{"translate": 0.12, "encoder_norm_position": "pre", "encoder_activation": "quick_gelu", "encoder_head_dim": 64, "encoder_qk_norm": false, "encoder_kv_group_size": 2, "encoder_layers": 6, "encoder_positions": "sincos", "max_precond_dim": 1024, "one_sided": true, "grad_clip": 3.0, "warmup_steps": 290}
Rows from block 2 of the encoder of a small masked image model, named by matrix and row number. Rows with one number belong to one neuron. Each number is 200 + 40 x the weight over its row's rms, rounded and kept within 0 to 999. All counts start at 0.
After each neuron's rows are labels from the 100 images, of 14848, where the neuron reaches its highest value: "responds to" is what is common among them. Only what is clearly more common there than usual is listed. The data: photos of plants and fungi (iNaturalist).
# fc1: MLP up (encoder.blocks.2.mlp.fc1.weight, 768x384), inputs 0-95
# fc2: MLP down (encoder.blocks.2.mlp.fc2.weight, 384x768, transposed), outputs 0-95

fc1.18,169,259,167,172,176,150,269,248,183,231,288,248,162,222,207,223,179,262,127,178,145,164,244,183,213,232,233,213,229,235,213,288,239,212,193,240,280,250,212,226,130,275,143,230,232,169,270,184,195,251,209,228,234,172,227,260,213,210,184,231,221,181,208,123,198,172,248,218,178,187,258,190,185,223,178,209,196,252,224,241,217,202,209,146,208,187,235,147,155,203,191,172,173,186,277,197
fc2.18,173,130,152,210,224,189,191,238,158,169,187,152,256,195,266,250,218,200,238,186,210,179,156,251,186,120,206,208,149,179,193,162,188,229,154,247,201,136,165,220,234,106,229,262,258,184,219,171,151,123,205,223,198,255,203,153,183,191,272,164,195,171,199,256,242,270,213,151,254,161,117,181,241,248,281,260,176,191,130,191,178,123,195,208,176,192,179,248,239,204,237,187,176,213,167,250
responds to: order Asterales; family: Asteraceae

fc1.442,148,175,223,147,211,153,184,206,189,217,215,119,227,180,194,282,197,154,265,184,163,151,279,255,230,227,109,224,154,214,233,244,164,198,198,176,206,270,196,234,176,136,171,210,233,189,193,182,182,225,184,206,172,168,250,198,122,142,201,197,228,180,191,223,200,147,187,193,219,118,238,183,209,157,251,138,180,231,208,248,261,227,202,155,238,131,196,179,237,205,212,209,191,164,174,167
fc2.442,243,191,168,251,163,167,165,147,164,249,294,227,211,200,190,254,112,269,142,238,203,235,158,200,211,173,267,172,172,205,177,177,243,221,171,207,175,133,259,179,236,230,176,232,277,191,154,181,195,210,225,193,188,224,124,245,232,199,183,150,210,205,213,233,208,207,237,169,207,267,202,147,185,163,219,245,252,144,173,188,133,232,199,157,212,214,231,182,191,149,147,174,258,199,199,304
responds to: order Asterales; family: Asteraceae

fc1.376,181,166,138,162,242,187,215,192,225,166,238,246,256,164,157,207,151,132,143,202,207,165,260,150,187,177,230,278,210,238,214,203,226,200,192,155,178,280,236,184,107,223,214,173,225,199,171,232,210,172,199,225,184,177,234,169,166,219,139,221,264,140,188,204,295,196,194,253,178,221,196,166,265,251,230,190,317,159,258,218,241,282,164,247,137,197,208,119,253,203,179,178,179,248,269,202
fc2.376,200,236,272,198,182,178,150,172,192,164,271,173,160,170,144,152,209,171,124,203,180,249,161,192,143,294,219,155,197,171,160,226,230,225,145,285,237,149,156,187,262,194,193,199,214,204,212,211,192,156,203,124,258,175,237,183,225,201,224,195,247,216,210,200,173,166,193,218,204,231,183,196,238,141,218,203,194,275,139,175,264,204,164,228,265,167,146,179,193,186,263,222,175,181,178,180
responds to: class Liliopsida

fc1.54,172,98,228,238,187,199,213,293,193,273,193,208,240,157,156,238,211,142,179,218,190,161,172,220,147,228,212,146,165,227,137,252,220,222,238,245,139,174,188,257,157,207,211,106,166,233,214,187,198,306,233,196,243,176,188,122,194,170,140,277,229,250,191,198,212,210,160,169,117,144,181,154,173,151,262,202,170,89,146,199,168,193,232,181,200,227,164,241,309,159,143,122,189,216,175,184
fc2.54,211,174,241,190,160,195,180,173,164,158,222,210,176,196,185,147,139,200,144,162,236,188,224,193,232,169,201,160,216,156,165,196,193,224,171,177,223,210,176,249,199,116,167,264,284,177,195,231,217,203,166,147,174,209,229,219,180,178,215,207,168,202,159,285,212,169,311,135,200,132,213,264,185,235,208,251,227,293,192,236,151,200,200,176,155,171,185,163,235,219,186,255,177,202,215,186
responds to: class Liliopsida

fc1.187,207,165,284,195,189,192,209,250,162,240,189,134,230,240,178,228,147,256,205,194,128,272,134,170,224,218,209,131,196,245,150,211,239,174,282,260,240,183,121,234,203,190,170,233,190,218,240,185,203,192,219,196,259,98,236,252,231,201,254,180,134,236,163,188,213,112,201,127,185,157,206,223,196,230,155,230,184,262,224,246,196,211,272,230,177,149,242,226,213,223,212,275,232,178,269,251
fc2.187,237,224,64,203,227,215,139,191,202,217,209,195,243,159,109,257,127,202,188,199,198,226,243,265,216,115,205,181,157,252,175,168,214,171,179,221,153,222,259,210,189,161,216,192,303,240,250,252,177,174,251,212,169,198,241,169,228,239,141,230,200,154,214,294,161,218,299,213,211,172,162,171,197,285,246,250,126,135,124,193,194,159,157,208,216,205,241,168,188,205,168,267,243,230,147,196
responds to: order Asterales; family: Asteraceae

fc1.170,206,157,309,154,148,257,176,177,183,189,185,187,187,155,233,174,188,262,205,177,193,206,192,126,203,168,172,232,220,211,246,144,163,213,242,176,181,272,139,252,184,191,200,262,259,231,202,192,138,165,183,267,161,138,148,261,268,172,172,196,188,241,160,149,193,229,305,175,167,180,156,193,227,256,203,178,170,195,189,166,260,241,224,138,150,258,210,232,187,140,213,193,171,223,172,161
fc2.170,167,241,105,202,249,106,212,187,212,215,204,161,210,186,188,178,237,266,229,243,182,155,224,204,216,210,250,233,208,237,207,278,244,127,223,185,249,239,179,187,200,265,187,189,136,168,207,148,225,202,190,129,201,202,255,192,157,145,158,183,249,167,203,152,167,268,146,232,210,196,257,211,172,152,120,172,129,250,233,222,157,195,150,286,181,121,265,193,160,213,179,181,198,227,206,175
responds to: family: Asteraceae

fc1.750,219,221,251,211,212,197,208,166,212,130,208,165,221,275,204,121,221,262,223,158,170,259,155,115,199,203,203,263,178,158,247,295,158,277,249,199,211,278,199,178,192,160,151,212,230,199,181,178,222,198,153,222,155,234,242,206,239,112,217,188,204,179,233,239,200,239,230,199,203,265,194,200,177,309,181,199,189,213,170,188,229,223,266,148,167,178,177,146,263,202,227,173,251,195,185,170
fc2.750,148,221,96,262,124,289,190,242,236,206,205,137,195,119,292,237,187,155,167,153,216,228,251,122,262,136,169,198,171,214,193,213,189,177,185,202,245,237,208,216,182,203,197,225,175,200,218,187,124,181,146,216,227,258,278,182,238,223,220,244,185,237,202,194,204,163,208,195,227,212,201,235,200,129,195,164,160,211,203,199,213,163,200,272,242,209,210,237,230,203,202,224,116,244,282,297
responds to: order Asterales; family: Asteraceae