Weights of a small masked image model.
Model: 6.5M parameters, encoder arch vit, encoder norm rmsnorm, decoder layers 2.
Data: trained on photos of plants and fungi (iNaturalist), 45211 training examples.
Rows from block 2 of the encoder of a small masked image model, named by matrix and row number. Rows with one number belong to one neuron. Each number is 128 + 32 x the weight over its row's rms, rounded and kept within 0 to 255. All counts start at 0.
After each neuron's rows are labels from the 100 images, of 14848, where the neuron reaches its highest value: "colour at peak" is the nearest of a few named colours to the mean colour under the peak. Only what is clearly more common there than usual is listed. The data: photos of plants and fungi (iNaturalist). In brackets: how many of the 100.
# fc1: MLP up (encoder.blocks.2.mlp.fc1.weight, 768x384), inputs 0-95
# fc2: MLP down (encoder.blocks.2.mlp.fc2.weight, 384x768, transposed), outputs 0-95

fc1.452 [108 150 181 142 121 125 110  98 164 137 123 116 125 164 139 140 131 146 111 164 110 149 125  91 209 142 144 115 158 175 102 155 147 121  83 150 151 152 154 123 120 109 171  89 130 138 107 117 109 157 126 133 148 154  96 147 116 145  90 146 138 143 118 159 135 104 125  93  93  59 103 122 119  69 122  83 161  81  87 104 178 129 115 133 153 101 131 127 181 116 126 189  46 168 190 127]
fc2.452 [120  95 107  96 143 130 101 182 103  88 155 137 128  96 126 123 116 136 122 106  96 130  95 181  63 128 104 123 136 100 205 108  99 181 154 127 116  84 157 139 129  90 130 180 140  62 147 129 125 134 169  84 120  96 109 153 132 117 218 103 133  82 140 138  95 114 134 133 143 155 128 133 100 182 137 133 115 163 133 168 102 143 109 115  84 161 102  71  40 104 157 122 170  59 148  52]
colour at peak: grey (74)

fc1.278 [149 167  57 187 121 152 142  98 111  85 142 133 133  75 107  89  84  65 118 164  99  90 125 100  76 140  99 104  99  41  94  70 132 145  97 145 125 194 128 100 117 156 123  92 144 153  68 164 135 165 118 166  84 192  70  98 110 111 120 178 116 130  88 132 161 119  95 145 124 173 159 131 157 134 166 134 136  86  74 119 144  81 130 140 105 149  88 159  78 145  85  76 150 150 116 122]
fc2.278 [102 137 138 105 158  39 122 107 188 173  86 139 117 193 124 181 132 174  99 105 126 103 162 101 106  95 131 157 109 140 143 187 129 116  85 156 147 112 117 150 141 109 111 169 108 137 174 119 109 109 132  54 177 107 152 206  98 177 167 113 126 112 135 156 150 118 145 161 118  85  89 112 127 146  68 121 164 136 163 147  76 107  83 112 132 134 138 120 145 114 153 214 107 114 158 143]
colour at peak: grey (77)

fc1.636 [156  95 162 122 108 137 124 147 109 104  42 110 156 167 166 102 168 130 111 133  65 166 122 142 135 148 174 130 117 118 117 146 111 112 157 116 154  94  90  99 120 142 131 104 181 161 164 198 157 140 108 108 100 139 137 143 187 121 120 126 121  83 109 155  89 133 128 134 104  95 119 139 135 164 104 111 112  94  97 136 126  66 141  94 149 112 140 110 143 125  94 138 143 153 169 138]
fc2.636 [ 99 134 127 187 155 107 122 141 137 163 214 149  85  98  92 162  83 133 116 149 115 112 175 114 157 131 114 152 165 123 186  70 137 181 104 155 139 122 132 162  71 154 137 179  84 108 158  92 106 138 135 115 134 100 102 126  83  60 171  90 125 146 112 168 148 133 142 111  85 111 136 147 147  98 130 137 129 119 144  79 140  82 126 123 151 114 154 151 114 169 169 131 125  97 126 191]
colour at peak: pink (31)

fc1.764 [153 160 180 102 111 115  84 112 128 159 133 128 131 149 146 116 124 139 123 122 165 161 173 154 170  96 122  65 200 133 118 140 123 115 161 115 115 117 158 174 131 176 140 144 105 143  98 167 128 140  56 172 145  98 101 115 151  84 128 149  69 148 160  96 112 117 157 109 118 124 164  91 100 140 144 170  77  91 124  70 129 155 115 100 126 145 157 107  91 135 183 135 156 100 130 147]
fc2.764 [ 98 116 148 143 159 141 139 120  82 121 120 162 139 146 118 145 158 101 164 113 139  78 102 159  96  81 115 132 145 122  69 131 129 162 147 191 105  76 120  96 163  84 116 153 106 108 116 103 138  72 161 128 110 159  91  97 117 187 149 192 141 157 132 133 148 113 183 168 114 129 128 186 170 147 170 114 157 140  95 111 117 131 125 186 165 101 100 117 211 117 126 140  56 149  79 156]
colour at peak: brown (62)

fc1.517 [ 46  38 117  54  60 117  89 143 140 128 116  96 134 169  66 137 124  84 109 114 127 127 146 156 156 124 114 120  88  97 101 146 153 156 139 170  96 172 153 117 136  73 114 176 121 144 151 152 128  97  52 149 112 122 126 168  83 114 125 191 148 151 152  94  82 116 109 117 125 199 132 115  77 109 105 110 102 196 143 120 112 186 115 119 116  94 168 147 150  89 160 156 147 119 111 135]
fc2.517 [137 121  61 164 138 131 148 190 135 133 190 137  98 118 152 132 101 137 154 179 120 159 123 158  45  94  99  87 204 149 142  75  85 111 146 213  91  74 134  74 148 167 129 114 153 121 161  79 130 132 133 132 117 140 138 112 104 164 173 110 150 180 187 191 153 177 134 114 157 112 139 106  93 129 128 173  82 128  84 144 143  96 157 108 130 114  98 170 117 157 130 130 125 119  89 161]
colour at peak: grey (76)

fc1.175 [107 127 108 110  53 107 140 125  98  74  96  94 128  96 102 104 129 159 131 186 152 179 120  75 173 192 149 147 126 138  85 159 142  98 156 187 193 166 116 205 126 151  99 108  70 106 111 107 152  73 180 157 139 123 130 175 102 130 125  79 154 140 139 169 100  95 159 135 178 109 106 131 118 141 108 109  82 100 123 122 149 128 201 110 137 113 132 112  99  87 116 106 105  71 133 175]
fc2.175 [ 70 103  46 154 157 113 132 131 118  94  90  92  61 189 113 173 103 130 128 168 146 136 148 165 140 150  99 142 138 137 157 105 106 166  88  90  91 111 155  75 154 175 200 159 127 126 102 113 160 100 111 123  95 181 121 108 119 185 156 129 109 106 143 128 207  72 110 137 183 182 123  99  80 125 133 128 163 215 144  55  85  94 118  86 112 106  65 163 155 122 113 115 141 147 135  72]
colour at peak: pink (28)

fc1.208 [ 61 130  75 208 146 107 151 134 175 104 120 144  97 111  73 185 118  95 128 153 141  89  90 144  93 140  75 100 131 129 123  64  98 151  99 118 139  99 133 102 168 121 180 118 124 131  96 160 172 157 144  88 120 165 115 120 184 141  95 197  53 158 105 103 122  91  91  69 138  87 146 118 102 120 159 105 112  95 114  98 146 163 125 158 127 102 115 109  86 106 176 136  97 134 117 106]
fc2.208 [154 176 155 130 131 121 129 154  94 140 143 155 136 108 174 113 157 176 129 122 116 152 147 100 108 104 162 113 122 153 115 125 196 117 150 119  44 143 154 144  36 136 109 112 149 118  86 128 111 157 112 137  92 167 132  98 163 132  95 124  81  94 149 139 102 167 143 181 139 122 158 125  98  82 114 140 149  99 110 108 110 142 187 116 117 151  99 100 137 140  93  62  99  88 166 126]
colour at peak: brown (75)

fc1.754 [144 116 152 151 121 127 153  99 141  81 111 140 135 146  90 141 132  70  80 150 133 141  81 147 115 123 106 124 106 115 153 122 133 137 170 118 186  91 149 121  91  67 138 122 130 163  78  85 134  79 142 184 104 179 125 149 171  92  90 149 157 138  50 143 127 107 139 105 142  97 208 136 125 159 179 121  86  89  42 137 129 123  84  86 164 101 141 187  94 108 186  84 155  69 158  96]
fc2.754 [133 171 153  93 131 147 187 118  74 154 129 158  73 137 110 133  83 128 141 180 147  97 124 139 107 205 149 179 197 112 150  92 120 149 139 159  89 111 122 174 172 135 159 165 136 106 172 140 131 148 134 154 147 102 142 143  91 125  78 132 118  80 161  93 176 145  99 113 144 134 115 130 105  61 131 156 120 166 115 141 148 140 128 193 106 173 127 141 145 172 122  98 100  83 103 129]
colour at peak: black (32)

fc1.689 [ 98 100 110 109 135 117 105 125 127 154 103 145 139 141 132 112 119 130 130 109 137 170  91 133 134 155 123 112  82  91 119  99 109 109 141 151 107 108 159 159  83 119 107 112 114 202 112 135 172 151 126 161 125 140 118 121 145 101 112  97 102 164 116 107 157  96  97 123 103 138  94 143 111 129 109  97  98 105 162 129  92  79 119 163 154 129 153 190 127 117 112 148 125 125 131 123]
fc2.689 [153 105 152 113  73 113 155 118 122 127 114  86 177 122 115 138  97 144  86  96  91  81 125 120 104 117 116 103 156 177 160 167 160 163 156 157 144 150 179  99 141 167 167 129 137  91 182 133  72 113 104 163 154  99 135 123 135 236 122 171  95 113 152 161 136 125 186 109 164 155 132  92 116 123 192 110 180 135  93  81 141 144 135  56  66 101 101 140 131 165 126 120 180 124  87 143]
colour at peak: green (26)

fc1.540 [160 170 101  47  80 145 169 151 139 160 102 138 122 132  54 107 129 153 186 132 171 125 171 138 183 166 104 110 123 172 120 124 190  92 128 128 127 174 105 122 153 108  93 114 137 150 110 117 106 182  83  78 169 154  92 100 141  92  95 134 120 178 149 134 146 124 144 160 130 104 154 102 117 158  85 123 143  91 149 135 150  93 116 111 177  93 143 158 107 159 169  94 150 106 150 132]
fc2.540 [203  87 136 195 159 103 103 153 121 111 121 103 150 128 161 110 162 168  80 118  75 133  93  94  94 120 112 151 124 156 125 194 163 190  69 176 172 109  78 158 145 155 132 158 157 131 156 189  52 103  84 116 108 126 160 139 152 208 196 131 159  78 138 184  89  77 166 143 124  52 137 139 154 145 134 142 104 118 121  58 126 123 116 110 108 143 107 150 149 153  81 132 138 145 136 121]
colour at peak: brown (67)

fc1.106 [156 130  97 114  88  98 170 137 116 159 133 179 130 176  58  72 141 123 128 150 188 145 148 152 144 143  87  74  90 111 118 171 152 169 174 129 159 164 153 124 152 184 123 146  85 121 111 117 150 122  94 119 122 169 128 101 135 145 105 133 100 153  68 111 129 169 175 158 159 127 173 101  81 162  99  91 139  94 144 127 120 184 155  85 123  91 109 125  82  91  79  99 145  64 145 148]
fc2.106 [173 123 125 145 111 198 136 181 134 168 111 135 158 157 150 213  77  95 126 121 132 127 124 178  96 146 134 207  64 155  83 119  93 113  90 130  96  72 108 127 130 162 131 117 184 111 114 104  80 120 134 167 147 113 115 101 153 122 119 105 152 121 134 116 150 120 101 110  86 183 147 140 132 102 131 102  92 124  86 112 149 119 191 101 102 156 126 109 106 116 120  99 130 164 113 144]
colour at peak: black (53)

fc1.370 [106 101 169  49 119 115 122 186  92  98 108 158  94  76  76  66 116 119 122  82 129 144  77 169 118 143 123 135 116 153 201 116 155  96 157 162 145  90 138 128 130  92 134 163 169 133 190 146 162 133 145 178 155 118 134  64  83 203 148 130  79 126 131 129 136 140 114 138 134 145  97 134  82 176  51 110 130 155 152 112 113 142 127 111 164 133 148  88 154 111  64 166 118 181 144  75]
fc2.370 [127 138 115 134 147 140 133  95 160 119 105 132 177 105  92  99 130 121 108 162 136  85  59  99 120 115 144 113  75 135 116 162 109 159 197 135  99 121 149 152 114 103 126  87 136 164  87 137 182  86 160 122 128 112 150  90 120 120 163 109  78 114 177 181 103 104 183 108 207  87 126 119 104 109 151 149  82 127 126 111 185 200 107 137 148 142 144 130 174 183  64 119 132 113  86 164]
colour at peak: yellow (43)

fc1.428 [143 158 164 155 128 149 109 155  95 101  39 146  96 159  88 143  70 126  74 136  83 131 171 132  97 117 147 122  80  90 160 144 119 185 137 103 102 110 155 144 112 115 169  68 129 187 127 139 103 155 176  71 143 101 178 145 140 142  91 126 205 102 103 153 167 192 123 138  80 147 165 117 140 117 146 103 148 134 145  93 133 150 136 158 148 151  35 146 152 113 179  55 137 124 135 146]
fc2.428 [148  81  95 140 119 125 173 129 129  80 140 121 160 132 118 155 117 154 191 178 131 190 156 170 164 142 150 123  72 137 139 111  74 175 102 172 157 114 117  95  43 166 140 128 161  97 148 118  98 164 127 172 133  81  80 119 130  83 163 193 111 162 158 101 154  77 128  99 153 119 131 126 146  97 152 161  93 112 115  96 191 176 145 161 133 174 103 110 140 110 133 118 110 162 121 140]
colour at peak: yellow (26)

fc1.333 [140 168 105  77 153 110 131 143 103 113 147  98  64  96  87 128  98 115 148 105 113 149 194 141  69 134 106 186 109  93 148  88 161 158 206 142  54 132 154  98 146 124 136 121 161 103 150 147  97  95 131 129 139 100 158 118 131 137 137  79 157 125 118 137 189 183 129 143 145 140 137 111 109 200 147 108 136 180 157 132 191 124 138 176 194 142 131 133  97 138  92  98 119 109  92 118]
fc2.333 [121  88 104 166 135 135 156 138 107  94 133 135 164 103 141 119 192 170 136 137 101 121  54 114 137  78 101  98 119 133  92 124  83 136  78 126 154 122 153 116 119 123 155 107 107 155 134 174 114 116 134 131 115 165  90 145 183  91  67 193 109 125 124  49 103 113 157  41  65 137 175 207 169 137  97 139 108 122  76 122  91 155  74 120 104 127 133 138 104  60 163 105  89 123 170 101]
colour at peak: grey (74)

fc1.671 [ 90 147 163 202 116  93 149  96 110  59  68 113 133 136 136 151 122 126 123 155 147 173 160 139 113 183 121 118 129  93 126 171 134 102 149 139 155 141 134  75 121  81  54 125 127 151 133 144 132 126 134 121 158 108 142 179 106 151 136  72 116 132 105 179 161 168 119 122  97 109  70 104 118 129 108 112 127 152 173  95 111 118 102 123 108 156 116  76 131 103 193 170  81 140 181 194]
fc2.671 [154 105  91 138  96 107 118 156  79 179 149 140 157 137 157  91 101 146 128  42 108 100  92 160 134  96 138 145 129 113 140  87 148 153 104  98 152 119 126 137  97 154 208 165 150 101 113 129 105 122 111 100 114 167 102  90 170 130 134 142 120  92 195 104  87 140 178 119 165 126 116 165 129 194 127 131 154  93  82  81 135 131 121 166 151 124 146 169 106 142  96 122 138 169  91  49]
colour at peak: red (27)

fc1.460 [136 194 160 157 212 161 141 138  99 106 172 181 138 138 107 129 182 127 179 143 121 105 145 195 163 172 125 118 122 153 127 129 105 108 154 103 172 104 119 151 109 139 122 105 115 177 122 185 139 137 156 100 143  58 147 106 102  97  85 101 116  64 115 164 120 123 132 137 139  86 161 134 108 180  96 152 142 144 134 168 118 173 171  99 120 142 151 137 123 149 146 122 137 162 157 154]
fc2.460 [117 130 148 108  90  93 108 121 128 187 106 115 113 132 159 159  55 157  84 121 141 129 105 120  73  67 121 124 154 165 132 133 151 109  70 187  84  91 143 106 155 110 156 151 184 117 134  64 128  95 152 169 101 124 132 165 174  97 129 172 131 186  93 135 190 140  78  67 118 202 133 117 168 121 144 104 170  80 143 105 155 152  59 195  75 137 143 111 137  92 122  63 130 148 113 144]
colour at peak: green (61)

fc1.518 [109 143  74 144  97  62 146 187 119 147  96 140 113 122  68 104 143  82 201 145 120 170  95 151 156 134  95 123 143  76 124 111 108  70 117 141 100 125 136  92 132 129  71 146 127 120 133 186 101 185 139 141 136 147 104 104 148 138  97  90 110 190 100  90 132 145 135 103 156 129 109  66 137  81 113 136 166 105 144  70 153 156  94 151 112 100 167 140 129 153 142  77 133 198 160 118]
fc2.518 [132 169 161 141 143 165 164 135 142 112 105 156 121  91 177 160  88 146 108  65 136  77 193  88 119 178 191 159  73 130 126 188 127 134 133 106 148 150 107 184 139 124 160 119 143 130 125 117  99  65 113  98  90 114 105 157 110 119 173 108 135  54 201 166  96 110 132 184 110 174 113 175 118 198 124 120 119 143 111 172 122 141 167 100 169 135 153 168 116 104  94 136  86  66  88 125]
colour at peak: grey (77)

fc1.638 [144 144 204 105 134 119  72 100  58 117  46  65 129 147  88  96 166 155 126 147 132 174 184 101 214 142 134 131 148 110 108 156 142 118 148 161 199  89 126  87 136 117  91 119 174 120 200 133 150 150 193  77 128 120 132 143 160 179 120 104 170 107 122 100 141 123  93 204 110 147 103 130  96 157 141 189 132 134 137  83 129 172  98 122 150 135 121 146 171 130 142 148  78 121 166 107]
fc2.638 [138  81  74 119 213 139 100 189 149 175 174 149 162 113 104 104 106 158 125 114 120 139 137 127  54 110 139 118 167  42 137 132  89 148 110  99 148 108 127 144 128 184 158 144 123 140 105 165 140 124 113 150  74  98  78 129  65 141 123 109 163 123 156 127 100 138 118 186 114  95 153 193 144 109 131 120 152 178  80  47 116  51 142 167 103 125 123 175 119 121 174 129 138 156 114 149]
colour at peak: black (34)

fc1.26 [133 180 157 155 186 120  71 117  75  87  92 102 113 142 120  80 162  41 141 138 128 140 127 109 151 149  80 103 130 132 162 175 157  66  78 138 163 117 158  76 120  99 148 128 111 169 102 128 119 124  87 118 141 179 141 125 110 104 118 141  82  99 146 142 142  82 106 105 109 109 177 109 187 129 175 143 150 106 114 152 148  85 138 111 144 136  61 107 114 139 136 179  27 120 131 163]
fc2.26 [127 101 134 107  93 155 150 106 156 136 160 186 134 120 127 139  72 117 126 149 128 113 109 157 124  94 175  92 118 134  86 105  93 151 131 160 138  88 142 169 155 195 137  88 132 144 107 118  74 116 121 125 132  89 175  97 116 122 132 175 171 141 119 106 106 178 144 105 144 100  99 163 167 131 137 145 101 127 139  79  90 113 162 137 112 131 192 138 117  76 167  98 235 114  88 153]
colour at peak: grey (72)

fc1.143 [105 179 128 144 123 116 155 111 124 153 159 194 156 136 132 109 119 108 127 114  96 123 122  93 138 133  72 117 110 111 124 143 141 154  95 142 115 141 173 130 121 137  99 151 106 125 105  79  79 130  63 106 160 173  86 154 112 156 144 158 132 171 178 198 101 160 184 103 164 110 174 117 114  77 129 149 103 116  98 148 183 123 104 145 124  84 129  69  68  93 131 130  78 114 152 144]
fc2.143 [133 158 168 110 182 112  77 178 139 130  99 120 145 138 146 129 117 144 204 129 121 132  65 130 114 125 110 123 115 153 171 153 130 121  89  87  88 138 129 149 108  98 153 103 100  83 121 163 121 192 149 121 112 140 147 160 153 106 157 108 131  76 103 124 126 104 143  88 125 108  97 149 144 140 177 111 134 103  95 127  83  72 149 115 128 116  99 101 113 141  88 180 159 134 172  55]
colour at peak: white (40); pink (39)

fc1.129 [139 113 149 144 105 133  58 145 126 126  91 103 149  93 124 111 122 177 116 105 147 114 123  95  76 124  60 129 129  62 106 106 134 128 126 155 179 127  98 138 134 161 121 158 159 160 143 142 166 104  70 141 133  98  94 116 128 101 152  73 119 123 141 127 125 109 139  84  65  84  94 108 101 158 155 138  87 181 128 127 131 101 146 156 112 109 192 112  89 160  89 160 139  85 129 138]
fc2.129 [158 143  98 161 125 133 117  71 110  78 132 145 141  89 110 140 123 137 142 171  82 138 109  67 114 135  74  81 135 174 119 184 166 102 125  97  94 114 137  84 109 137 104 123 131 178  83 110 101 143 189 198  98 131 151 150  54 182 111 120  79 177 185 171 145 151 129  87 154 151 137 116 181 104 112 101  90 118 115 164  55 120 103  91 109  77 138 126 139  75  99 172 113 146  90 118]
colour at peak: yellow (28)

fc1.609 [101  45 214  86 136 169 160 160 132 178 164 142 133 140 169 169  92 152 142  81 123 184 105 115 139 112 167 118 177 153 173  97 106 145 135 118 143 133 140 107  92 136 123 175 115 149 132 167 120  97 157 143 137  58  97 137 136  99 138 116 178  94 157  84 165 131 100 122 115 136 102 185 177 145 118  90 145 187 141 149 113 182 105 125 140 139 154  85 159 182 119 112 123 176 165 138]
fc2.609 [143 123  54 112 130 121  86 112 126 138 103 101 155 126  75  68 173 149  87 157  92 152 103  93 111  84 132 161  95 164 145 130 109 127  99 133 103 122 144 129 214 165  97 130 154  96 150  68 157 155 100 121  87 104 146 130 125 172 139 106  80 173 173 173 191 113 114 122 127 165 156 110 107 110 137 121 170 154 129 131 110 145 113 108  87 108 171 134 201 116 129 124 191  94 119 133]
colour at peak: yellow (38)

fc1.612 [172 159  79 129 134  90  66 130 134 165 128 148 162 150  59 150  95 130  60 153 108 111 139 172 114 142 122  50 103 114 135 150 217 140 169 157 148 101 144 111 116  90 102 110 132 171  87 164 131 126 112 186 122 124  78 181 111 174  91 138 142 177  55 111 136  81 122 135  96 114 153 129  90 178 118 152  70  59 105 150 142  78 160 114 137 130 116 122 181 174 154 133 121  82 108  88]
fc2.612 [ 80 142 142 116  99 170 174 130 123 114 139 104 106 119  77 153 131  84 149  89 134 137 118 214 142 130 118 170  90 133 107 117  29 117  68 180 134 142 148 133 145 164 103 151 128 127 164 117 153 120 115 145  74 119 117 129  65 146 180  93 115 140 168 112 199 194 129 146 166 129 150 142  74 110 128 115 130 156 111 160 144 166 116  96 133 126 170 185  84  89 140 129 133 123 132 114]
colour at peak: black (25)

fc1.132 [ 39  83  53 187 128  99 152 130 164  82  70 102  83 119  32  80 131 105 123 131 133  98 114 156 120 149  91 134 147 151 106  71  74  70 125 117 159 103 158 127 166 104 147 126  95 174  92 157 142  88 118 114 102 161  90  77  95  95 118 128  91 185  93 130 195 125  76 130  84 141 111 121 155 163 141 132 124 144  88 107 144 115 201 178 104  93 149 129  94 109 131 160 112 168 121  97]
fc2.132 [198 183 161  77 122 111 133 132 135 179 163 128 162 164 252 119  70 103 116 101 169 110 123 121 102 118 189 136 124 171 135 116 200 154 122 143  38 175 133 109  77 151 132 135 168 128  95 131 118 145 128 124 121 132 149 128 185 139 102 146 142 122 101 153 141 140 125 123 204 139 178 138  96 103  94 116 106 102 124 132 131 133 135  55 112 153 110 134 158 102 138  38 176  82 181 178]
colour at peak: brown (63)

fc1.546 [110  72 141 120 111 114 159 173 136 151 138 125 145 155  59 136 154  85 130 117 142  35 135  85 108  95 106 144 122  97 155 117 115 144 108 123 110  92 134 115 127 138 181  65 148 202 101 129 102 169 128 143 154  98 104 133 120 125 114 100 163 119 120 147 149  65 139 181 100 151 132 173 135 101 162 129 154  88 128 144 112 123 139 108  61 138 127  73 141 125  58  76 102 130 165 115]
fc2.546 [141 152  84  91 112  86 109  50 113  93 128 132 127 119  92 130  99  72 112 104 126 154 126  97 140 125 129  80 127 140 115 141  94 161 140 129  77 151 135 157 104 120  65 184 162 100 119 146 120 137 131  87 149 135 151 132  86 119 143  93 140  98 122 192 119 131 102 167 148 157 105 144 164  94 118 172 136 168 122 120  58 108 114 128 148 110 200 125 161 124 167 134 163 150 205 111]
colour at peak: black (35)

fc1.241 [137  64 140 130 140 126 143 173 144  89 108 117 136 102  83 152 181 107  99 107 101 183 141 115 128 116 125 175  87 151 198  70 120 169 136  73  84 130 163  85 104 162 118  58 155 157 111 164 113 104  91 140 152 140 125 150 105 129  54 145 166 100  86 133 160 107 173 155 126 170 103 166 208 142 106 134 125 123  85 116 156 123 169 156 120  92  85 107 207 164 112 159 113 187 165  72]
fc2.241 [138 118  83 146 136  89 130 108 111 194 115  82 160 155  97 122 121 186 126 148 126  71 183  56 184 124 140 140 139 129 162 104 134 144  94  69 168 152 120 113 184 166 135 128  71 207 134 113 192  84 134 167 119 189 154 183 157  94 141 148  90  97 156 104 112 116 109  68 135 127 174 111 134 181  46 157 162 108 112  32  97  84  74 152  99 154 181 139 152 155 152 186 181 175  82 127]
colour at peak: yellow (37)

fc1.703 [255 215 189 163  93 104  17  82  87  63 139 126 105 142 140 106 174 166 123 145 119 185 197 158 177 165  85 137  97 138 129 151 170 106 114 102 170 116 114 108 131 120 111 132 112 152 188 132  94 129 123  70 169  63  77 126 163 135 102 126 124 161 104 172 189 148 121  93 120 118 118 125 161 140 136 152  91 141 115  78 138 177 159 113  92 109 138 132 115 103  97 117 105 130 123 126]
fc2.703 [ 86 107 114 166 169 154 228 159 144 203 140 179 146 102 147 134  73  92 142 112 137 101 130 117 130  92 232 131 190 143  76  92  95 124 144 183 112 111 179 144 121 171 182 109 137  99  58 110 120  76 147 173  78 146 141 144 121 114 155 158 141 153 130 109  82 161 108 138 116 136 128 173 116 115 140 128 120 106 183 174 140  54  91 176 141 121 117 141 171 138 156 179 152 112 117 125]
colour at peak: red (28)

fc1.751 [127  82 159  46 124 158 103  69  66 108 143  80 130 104 119 147  51 105 135 159 171 149 158 112 115 169 116 146 115 139 146  76 157 142 154 178 112 131 149 129 122 137 118 120 134 150 127 125 159 168 140 139 144  57  95 164 140 131 108 114  87  83 159  91 149 150 137  71 146 162 125 114 130 123 136  84 122  65 197 101 129 194  90 115 125 147 206 142 140  81  97  89  92  89 111 107]
fc2.751 [102 105 148 162 125 127 172 157 141 148 217 100 120 106 106 122 126  65 160 118 115 107 100 150  82 152 180 100 157 103  87  73 159 102 166 196 138 108 128 124 110 135 149  97 175 129 160 114 120 135 135 107 132  76 133 118 114 113 178 152 151  79 163 124  87  95 144 228 150  73 143 113  89 154  87 125 135 119 123 120 147 114 135 160 145 113 134 135 139 163 199 104 130  99 108  90]
colour at peak: white (26)